From a checkpoint of a small CTC audio transcriber.
Model: 1.07M parameters, arch crnn, activation relu6, widths [192, 192, 192], rnn gru.
Rows from block 4, named by matrix and row number. Each number is 128 + 32 x the weight over its row's rms, rounded and kept within 0 to 255. All counts start at 0. Numbers have three digits each. After the name is the row's rms in percent of the matrix's.
# weight_hh_l0: GRU recurrent weights (gates r, z, n stacked) (model.rnn.1.rnn.weight_hh_l0, 288x96), inputs 0-95
weight_hh_l0.0 100:093126074175112148166140121169094095104113146124092172169115138074112128160135126094093070135108137178089117109134185144185165169124086171155108101084082173112125122097158131112161089215178095167119081093131137170186127142080092078109102105100116120103113147186141166122123105103126121136
weight_hh_l0.1 103:091108098187155168071165120099136143131102128140066100104165102105136085168097105128119151130151099154146072078139110109152113119145134098089121078094099098154103122067094060104161101129071123145127136125090160104143074141151121177078161102174128157140163112077106166185087158049138118117
weight_hh_l0.2 100:115105147189094113103105164168089179103160102090127140131083119091154084144129156117060124146112139094161103094146082160124087166162203074106084075061150108080109112074107136148153152088161112108075166128102089120109135181111150150102143125113119162146074148088118142153138135104170163174
weight_hh_l0.3 096:108150192183173142108141135127118132140149146148128107121091103157088101188086091157104147183087130132190108065113122159103145163122115185125098147132122037140144093098166129089135144149146149090156102157089146147071118184149097094107111142096154099134165093152134088094107213120118181109
weight_hh_l0.4 100:133085142173105132100124114101100155125083084080155136160087138119075110143136104176171167097167164123097121094176090123081123171164175093094136159123146118106117151128144114089081165174151126094135148155128115176137141171066164145143134073112189187123115098080115079160176152084066153159
weight_hh_l0.5 111:139143154158076149089140098117130193141124151102136110116180137127159092187104131142044157122153097126155090103117116111133177124132144073174143162168129162097069128168103082117139146126108166103157110181093166105121116175172041137095168158139152170157156161104120132068146164155087093161
weight_hh_l0.6 098:151091147115172145139084115061159085149167091080088142125167141147171118130079144169144173059103102078159080129116158161147134159079133132118098119207095158125112092171152094090171081107156150079165135127086130195156162105090139168191139116129134120104089144154124103113102123138113086140
weight_hh_l0.7 099:200096133150171151133172121097098114121086108174109077081115122085105158111117128172149140114079174086134140057152089114117092086097103101113168135166095038130167106088137152156151168134144102138080115098156155159136185153071093156115114122187149123129123143074102154097143135162087135097
weight_hh_l0.8 101:082111103152114142141125116151093079121146156112153114189129139110155178123104086095120041181173102114118125166131139119076141067127086177144143145121099129110136119135109114091100135105134097154153176055107071200135161122102167171106148127165096113113149124175093118115104061129209112090
weight_hh_l0.9 107:140141160122181094141158149150142172188109122174107156147107141137159073110111132102184154106148136130121171176163154169082130122166088130097112180152121062126093098144154104109107147083128145123077212176109159094086106160099141179158086166072129058111091129110178133160116088131125138104
weight_hh_l0.10 108:125092163149198187151173132112096160045138129087115112155168155144102093133153117119106133102086151084146084109121127111115127141144124184135105110143111154119053106091154097161075121123082120124110155163074181055162126173093085157104093168093143169158135155195160145097108143117119135097
weight_hh_l0.11 089:160122168126162129173130091169121143095086141170092134179087138162182072141156109089145169103107115100113107079153121191088124089165127131160072139082090066079126071115139138147174141100150157089086092153132119170114164103073146148074177090123123150128103062125128081135120121166149139113
weight_hh_l0.12 091:110108095093073109103101142105098164079064098176166167132139112128135116099086154179138104150139086167125153163148097106203110160185110145147090102069148125096086144102078082073105113133143093072137137113141140127102103186143075103066111124116124150084093173153131117119166103071147114148
weight_hh_l0.13 093:151138136172061132125158132152116134154119141104139094082091156120150192129179150189152104102119119184074185147161089116096084102063093066089130143104104113105183086092111139143161141146160099178184149092112085156149091094180135129115133146175165110142156134128094151093086109103096127170
weight_hh_l0.14 108:199131119142136171081093120104099075104116181110155101101117115115110144138155182151109129156087079135103112065106104086102073074099151144133152181171142161112182153175135096117096123185156105068154141106137072092181117145117121062141129179121079154138122151196125153162138117133113153107
weight_hh_l0.15 086:139104118109105171127133135159146181109079073097158130154120109140084110163122092147133146093138096147112092111193153142080136103180136077094171136161109119172189084110119138069119198067124155101155157144143100141138070127076127184124150103100159178151174077130136063118147099156168100117
weight_hh_l0.16 087:153079085152108097099129143119081141113090090096123107070186156185096115148104111064142094123120126122074102113137140109142152104192060167158160107151134075128130117132101163161165178135139143157155156142137164131158076111158080130102185146133165175092122036119150137148102108071093141129
weight_hh_l0.17 090:083162119108134048114145068038085108140167112155099120149132145166148099086173100110136182173114128094117150186143141176113080149129131100185156151078110158127167127141190092080113145132088118097069119107151119105157131168081114123125072115102154096088119158156124082175146123151135127125
weight_hh_l0.18 095:156105158106143091057110167156104146180144153117155122096150095101137126099166090130121091113088073152139123098154133105055156105109090148153163123135181133089166103106147066154104175086141112119173110148104113088154089142071174118157096076105144148113182090121070180099143104148136185081
weight_hh_l0.19 099:193157130195113099097092119182134117162104132138165140108135130109085083128112149110160179151065143107146075145104097167064124131120148094124087085172127158106178103105116096136096102151098121141145096151111092099175099173149185114179173176121140173145140123110137160162158142194088191105
weight_hh_l0.20 097:151102103079164167145105129112129138145141089118090088193144094093186123087111172081156120144146143100200096171102157143157141106172147161120153087174154064112126084162134156124138138137139113150115077106146180186146146109093107113141097081141189150132202115149120132146096187106103147192
weight_hh_l0.21 096:137141098183095127114160141165104157108136143127161103085116093098098134188126142130177174151065156147137127064125174167160151126089103130176150091154109114087191174068079127136154147141110151135136153096147083170146113116127101066126173124197170179104126076110100154129156165166106075146
weight_hh_l0.22 085:082131146081180108144175116081164144177189166104176105158114128104107150132122150148156101079108154146108145130086160173177153188143120095165172168172123140144154121101099136123152129137190080103145189167158132149122161116113096179088076136146139151113147108152188157175125084101133161061
weight_hh_l0.23 084:097186141134148158076126148169107094172104114161155159078107135147155103184062170153093172107105109135162132114114120129067146097110160125196100136159115102105168060133117145095110183112178139174070134127143166124120168117149124097158181094123108086156172080148101163136177111174127171113
weight_hh_l0.24 100:088168095097147108105101134087156153079080096116169080155153104155134093099137105137157174096117183143143100099165128173122112169088099133170130140159103134139097173140169174101150101132106100161180097102151090128192138074167180196191176154075126102100133084114131106161099119143119081139
weight_hh_l0.25 096:078166124127221070161130118146141153153125141176107141093069146132086089145091160150172145171164080079162106153129170151131061099106072191074129087130157095168092121145141149119117179115104175153110128170143155145108082120143161133128127103175159082133142149156089111116168102141161141136
weight_hh_l0.26 101:090103125118121105092139156118168155088115171095094112202154104123178083122135066135109106075148143096121121124142178122126190185119123162119228105126117114153142168131115115156108111167162149200097138139131142187147143103212133168114096174143110121161087160155173101154139152119104092139
weight_hh_l0.27 096:121134082156066123138065089179159112153171152102162139161069181140099136184126130174149105134136141113150127158127137070162101153111103126129126077122146140141174138136096143173073143135114096092156082049119161071089169170129133118110145183157174081138172179143126127118108163160137066137
weight_hh_l0.28 104:128163066100114117173069130174183152071115119108089102113138125131087089168085149134101074076129188139099095103176119087178136155138097162122100175116108130109155154140139109144146151175181101160180090097073121090171120121098098104097153122140128104128137130173160135106060143062091105133
weight_hh_l0.29 098:164190161196089163078133170175102125143111166154150177139135142192147173157119118153166108155114138108077161093154089130111143107095075133075158084137167132157116173176097172140166111110168096152105181122135170186121147136169187082123117174153142082163138132132165133156112140144114155101
weight_hh_l0.30 092:187143136083132135102116107103109080120144172135131100127152084102174160179096128117128087124104160090153108130157162068094141089135166136121077113179181135080141094138146160171161150091128135173157103162068190115152100158143141046174112146119156123137053118155145168163097130074133120088
weight_hh_l0.31 091:061170119080085138114172107088161136147151103089111109137104068123182099174117184183081181134087097150157105128153154146154111153107105168094103160159134167097126091133125073124119117054121195149140129119168137165108110152111117124087129142149079154163154111113077124158169137148093151201
weight_hh_l0.32 088:124074147083110113123085142106134100137122178127098141167130110104096133181164174156099133179156114104116081090080097168101160173156090159132129099156105155068153175126116134110167186163111102159087172104165175158175117176156141151151096174183149175111095180094121119150154170124138079091
weight_hh_l0.33 103:172121150168117157150128145140080124159116102126097099088118182103116097151121172161087201119079101149165161149130097093132142097165090113095150114103167080159193119086138160087112095131160175177091149108090103094121147139188129193146155151105094171123101160116095144070099135184071125149
weight_hh_l0.34 096:150183141138139112085120177108137117107064125133073172094111079133120098175129149110145123079159163150098146046146158176085143125150126126187161083102064129130118113081083092146161095130162146119114098091105101128163132170077128167077158069157119103131184121121105120180165088175117124120
weight_hh_l0.35 099:090070116075069111142139126112121125140124114091139097114088121119115086159168163105108151111081133148123150101145153113172125159165099154199181116091111096122114103093069146107152168159104167097110094169169127137148071204128072160110099081115103179197113097136107068116114149131137185153
weight_hh_l0.36 091:127169173103101167169134168107102076144132073125111100127131082115184162120175089147070128150132180101159132133136082116156109170159162141114156077096080156130134099094148160098093176136085143120115096097152113071114165132094089120100140099182074120153191101094157166125173186135092148168
weight_hh_l0.37 110:126164131170081088137056131155184102094118179133153129083164092054104169100101100167080158062116131161133152126089125081092149149066162133146107139161115171127185115090098118141158106113193137135129108117104135163167147170152104173159117138127153121128094176111130138055091134153097106098
weight_hh_l0.38 092:176121100145145130093136110129200081153122136115168157172091154134162110159128166150147162113151142145120133149109153088167176191169131166121159074127177131120191106182139094087156066099141127193108086102081126081193170145103101097142093123094115107155124159121080140110105075095094157119
weight_hh_l0.39 101:100141097180115104084115111074120113160146084082069087118116083121084129167134112183145183120157067183079129128165139138166146125095112108123128179149196128127192111116108168133154134183127165082092170109122092116160116122164155154153163159141085120083084140119129066110075104150110097149
weight_hh_l0.239 104:101152171174108107142147118185093115150122134112126085132119118187091110106090143092133167191166095107129113126122109174077119140112125103133077096063104104078125091083126103062201147046070144120124173149149080114124092112121108160135173164170125154132092108103084156114091113098137157094
weight_hh_l0.240 094:110183103204073171167131131096147146117181090104135126144110109074080128157173099102163131094112136114082128173129130130104203183142111109121181149127208163168154109126119153116125084173156147188135164158151130106149161122114148077175153149165154102129145145160187167138124098109135146173
weight_hh_l0.241 091:066150101173130130115119136138149126140111099098183141163179101076185094108161075146162136085166132123073095152120170167097122109143115086164069173083120194126120151145079160124137124101128176078156152163156146140157112134079100164170113138180129146114186152084101143072149159146098154091
weight_hh_l0.242 097:100125079091091107177160150149112112130159150092159169150149146074124121160154165124155155085115163086149145134100159172121212118166141143084191126168174146137151139189165105089135093174143115175095118164122137191092093121131139120075149091140117162097069181113115099123088131158087080120
weight_hh_l0.243 112:106108077095117149095148166111197104075087113136101177112144164135100100098141146131117144101100155114128101169071179076129160161176157126156147163120143108141049180067109133171116096169131133116098152153150173110125133126086114136108112099107172101146103199109140150058118086112053136105
weight_hh_l0.244 095:160159132144142107100180143130078131150101182080106142113073142137139130172113152110145067156127183103189163141155136088127138148094146184111159097131128083139170068139112116153199098158157143190111118088132105169084136073064101131116177158112148123082175096114153097194100134131138149104
weight_hh_l0.245 106:173163079131078138163082153154152115118180163163099159109180124160112176076126102146079109122132126133074147132106094141138156153060113159150116173098108155106156095134141177166152127166180084165130106122067101167177144149133132097151077172170153139098100174169128152076103086164133109170
weight_hh_l0.246 094:106088139122121129093148144093100106133105140126145136112122150169129063136139116186207173130130120167093157080158073193090139091174081083161128124156090070173109107125120166074170147096096161144088137106116119171070131080154169170159062117098115127149157104134142165110142108085157109156
weight_hh_l0.247 101:089099107104129086103146080176133092123155161121117125177112125151172140155075115129091087154185137129152101129156092115068144140149190084175070133156150167109123138161112126105100083091175159082120153083075091177087122098114130123103148139148115078141066137114118121121130185038119170144
weight_hh_l0.248 102:089104085096159133132084105155104158151157093178069180149143154106133160108085071185085128080082101144055107144131142077088165143125158095136110137149118140129129120105083093162110146198102125131178096140161136178057133132106128171165137129196156078113102153146137094158138124091142134163
weight_hh_l0.249 094:119089157121094089135148125105084206133157120168152110122100144070157091114108112099133100101163157114087118101165121176168135138172156118116157195130147135143090135124176167136089132146133130182095085151147114220066162153141084150108104090135130114153195147115155066154055147141123132094
weight_hh_l0.250 073:114145144178134157160154114100164123094127153181079096092114118099182125142155153165095110124122109142093113150109122091103128143092133212086152100138161134101127124090121099187172143145112081104105058184154182137187173103116122125115161091163163155111194098185102105156192160099159151122
weight_hh_l0.251 109:182129161134110139124177150096135171113101108170114181157138154180170149115144159103076155162121117174171163114116199119144125147161164123165096149066146097143122055092164155091124092172155127084080166106102108085178163093139110134102122098150139143143148160156135069167117192109117177163
weight_hh_l0.252 096:147166184192144083118141192157158086152112124156123187096066097104159095174181119131109101153103100148146133100092114192063135113104144080110148120202166134123180140147173120136139127083096123092131172090170158130149090090110105106100122116097152103145124143110098177107166154184168133129
weight_hh_l0.253 096:069169140081131137126187176085144136096124133141080172112148131162157140155137135164085176076118148084086112079117155143070105193128094093125185172118142146111146130103113139153139154163097085194074126140120084142137151174188137178118072081093150133127129134156171141133137112088087086142
weight_hh_l0.254 106:113162112136081118150059181164204133140097151115103061108132167100142147170072156161145116071085146077124134112076097092150181181075152148138106128152158180106140129136144089157165114138134162122171093148076123148108134172154119126168091116153145172153120106139144165104134125129080059166
weight_hh_l0.255 096:145116108056077158122105171129147173146134159118080103095153105158175134146088107187067136092121085140119167109138150119139105126163117132156117106155148199147125084168117166115074183144090095128174094139143168201106142140118113065113185119140163128156152152182168146100069107144098149160
weight_hh_l0.256 103:159170167157121146070136115134089107166152137168094105098134095092113178121111138067151073152076126104162126114174172120108124145102066192070158162100107070120109109103148163153101144149145088188106085160077161131096146127092124174139102159113161095101087082125164154168125096095149169108
weight_hh_l0.257 098:099160148140072142074129146059169133107121165152114164119127184085140121106128092095149097073129135172143126100115203139137159125080062122134168122116175150167122147109156161146142123201130120150114090116070162169089167108133151089158090133106177101071095123135163126157103162068083112155
weight_hh_l0.258 095:103097110168110173105076096126129047076116168141150128087197104119130137144159131107047181154143156134083170131063177131110205120131189117163147085165134135108091127173118125165141103140148124060165077133132134144095130110158119081141113111158082126169139125164140127140147112118095088117
weight_hh_l0.259 103:166167111155173079161143196140068167113071108108079120168044089152178071098117142149162126152152113121139106164111147192145067100131128096085157147134165118136146136102090091137144133110094093188126130110163136105134107080148107142100166074116157080154172142114125134151115087089126168105
weight_hh_l0.260 102:099138186072201148089157144149113090162146117172195182122093095117094114173193108089116122109152080134145139173097112181117173122168165141137135148110156152155150151111148170099137135043137096152082161108124144155142069125143104149129141074139092093131130113070138062122159140144150120149
weight_hh_l0.261 102:179157133112140106091178084160072105191145150129117140170120083126085150085140159096145105182141083123155113083194093097159131102174164121164106184107091081166170089116085157116108111172060182129107090139123109140099157143094179128093148151111129109118082091108124107170123129140115184139
weight_hh_l0.262 102:155137133132093137101135127090156108105172161101138124096157141114115141183137106161144087058117134094125126126155130108103208170052099141102115112144127208174116123132100105170098109114212086186155099159088137154122164164183144139107091172140155141091140124137093135171074064143165119148
weight_hh_l0.263 101:065095101136063186136093183149184177078093161132120079133180155131103114115165159145067112103129121114079104151077110058078125145091113105100078139130109164143123144128106130091122085138166126120141114182110179118132100151112081105150171154134095165082127166167152114081126141130091122176
weight_hh_l0.264 095:111135078126103171149077159130111109052101097121150144129109153090079185084110103138075140130110119177068118098141091140162157144088121103112162178086163183115162171127154112187132143131156118083105109153121088097184137153177128104124121187133115136115153182119151133141138085176094048150
weight_hh_l0.265 097:094096155089188112093125137128069172162147093124176092202137120100116156138159115112172160149118091118120135101171145086172099101119108113085126171173138057129095149152077175076124135103081130077120162141190171114092114153124127078170082083137156160135089163125089123120093152130141171151
weight_hh_l0.266 098:092100147074081158086107168124184118157158144131080171151117123147187124124074148196108102147194112070092170125131114096120150136156091136154163097116085134170084124120174069091141101091134121122102119100123146161100150137131074171120174085185157157134138156075148105138089121167093173156
weight_hh_l0.267 113:101131122114098129107157124113161107161114169155114109161144113094121170100149133138117163089161101136110137170115085080150162132076097062100104152126175184126154134190190104144054091162213129148118106111144094157177160115149170132178095122092100139076113128160187125098089101075174117130
weight_hh_l0.268 100:190142109195096094123089149082104113165111131163140139111119108111110164130101101091139129148179153101069099101119116144048164116109152093109121096096173183153141081146166124117179109068188185092167169132104136106175164158070073138156115191149138104098154139110148111100156139150126139115
weight_hh_l0.269 100:183125114173090118127137156102178134129169158086120074105153146160144104108089101179154124090087138103142127166130129130156165147114154100082157166203089193104130130151124154109109158112116091160131129141156163154162092143145141052176129133140155152175115164186098162110096047085147066105
weight_hh_l0.270 105:119159152072124134158094088141170185097087135139113093169122098178168173085137128095109101124173184138168107169078145064189113081102179095158109181125115138146150099136093079147079099140085115145075110166114110089168124169085098086153124111150134156162090160121093136119083140156130158132
weight_hh_l0.271 098:095131096166128131088120102098124185094158131093155129124104125124101154097162119060099127140181188100081121161125106176091196104083099166117189160118108127189107115156116126145131113175152084177140156160177160148096104149161161099128157097119105098141152103134174147091147093184140076059
weight_hh_l0.272 095:124126106141119141168049142094141133134160158094158156121112176147121115105091078159102084085119111099076125148112132143147176130129104191156163089131089187079145124091088096133110122188081070161170066147080130174157088120149122113151140155084177088155086163105120112104102082165124137166
weight_hh_l0.273 087:167072110181105127103136152099086089119130151152090165150114153146152159090129114110158107093166072083145082109139142172156062139156157155125156151123112130090168166182198088076105082120177142131136146140160192117109113180181134129138178159080087105143149097100134104104144097175092134166
weight_hh_l0.274 097:130072108176099149074136124072104104098090148076157097123108171105182091132142173093120156109101144166121073151146142101137181131154123112102185112172082133091148177138155098101122139166074139140103139154090113106205143174126153104125137131096174156199119165087073137110156125101086151169
weight_hh_l0.275 089:114123158079100102127109073152088139122161149110175085104160130153149138110165101092131155161178119171122168135138160158192119122147159172166084146096153088146096156150166155090181100158137076092160185155130122119135128073142164095150074100105132153162080151141119080111115187183072186123
weight_hh_l0.276 089:123141170154073113108130147111178120142108105076103098054102074127137141200127134181108159168101116165164108097099141142191157125105088161152167088149116123162119095142106080094109093177159151129110145107153153174137190127167133142128114139132096135082161172175110091204150139193155108113
weight_hh_l0.277 098:078081173071170126140118177153191107136151104115144167095171157065162069100190143172133100165131153176174157110103126142188147156140164147134170122122145141151037194102124109126150137085083141145120130093114141113068106137106079124161105140097133107096162131143095144123149124152092095119
weight_hh_l0.278 094:135128065157157172124144148085114134116136144114152090155104162146114116131122132116131145156091113124084143145093102148182127189094090142091179149125127091085151168094118133147104146151156165136158117151113067123098179170054075109155071118178132163059132118175162181163129081078064083129
weight_hh_l0.279 094:086106153178125171084165110109115119081117138107156175120149143090164142126149117150115183139079096159083093135103158083122128151146081177160086136143105070153069138107132108148154160159165158163119150116094120199088131119173109082187161139087086138160100162126186095105159120061162160103
weight_hh_l0.280 090:108159146144153173120154110188138093131116151095179075110168115076082167075131150156172102161138161149078132121146109100126126051153138156132131137130114139122098137100115110126173160087173094133152125174146128105100083106071065105156084078155122178133087138077100175096147102178080077153
weight_hh_l0.281 111:151165138205133104154105136138086155138112089146112135143133111084160118153114162153156189104155059187166165166171079105186099096061130116089096121132171111120171169136135154117120100110190099084122170142087112163147132139131171204136117181138149116080138074103118118104096117097123163133
weight_hh_l0.282 094:093125164173139143096140147174100149139121120168168078089133084131068111143157093135185131121074131108120153080177112195046130071129156097125110122088087115076115109091120115100164138146105177085123158075165107115099090145076158152154096170157137128155167070105131087118148148113174155129
weight_hh_l0.283 086:157160119131115154144123061062141130173118132091123096194138146078167113113129176109100117106153075149100172133107061104067068087132120135115128122169156125076127121188164151107139158141169188075128124134127118127153144131169175136115100130170181102156123100081200158096121146094107089148
weight_hh_l0.284 111:129143139139114117156063171163108102082150153089082164052151096132123107182152146159136166104171174101140083104092181083164131151155084129200133139174137169137140155123105106129147091162198153133175144164165105148174100172165102114112167098122106160134132133114101126132108133211159095137
weight_hh_l0.285 101:178118104138110139099135167151175065082106138120130093117171185168137133111157082130092133101175101159091180173115149134142146121068163095120134090155146186089193179184153155091136162140123140156140128098128091150112109091168118124135109122121158135107164199172134151086070097147154054123
weight_hh_l0.286 108:178211159148162128101136118118125151153155176141175078157075106127096090132115113090171170155133135165106098112130112101149140106131102131096110149122107087088198081160164136071155131115170151131084097097189069192126135127102115117107146179150154164129177048103102112128089126125170120145
weight_hh_l0.287 093:170070147124174125101108081093126159146086112154109148187077156109147110108089098078137127103084149180142152132093146140169187152151142139144167167107178088172077118141126090091184146127148138133190102152180116126133095163138065120125138090107122085156182188131107125100132190140128084154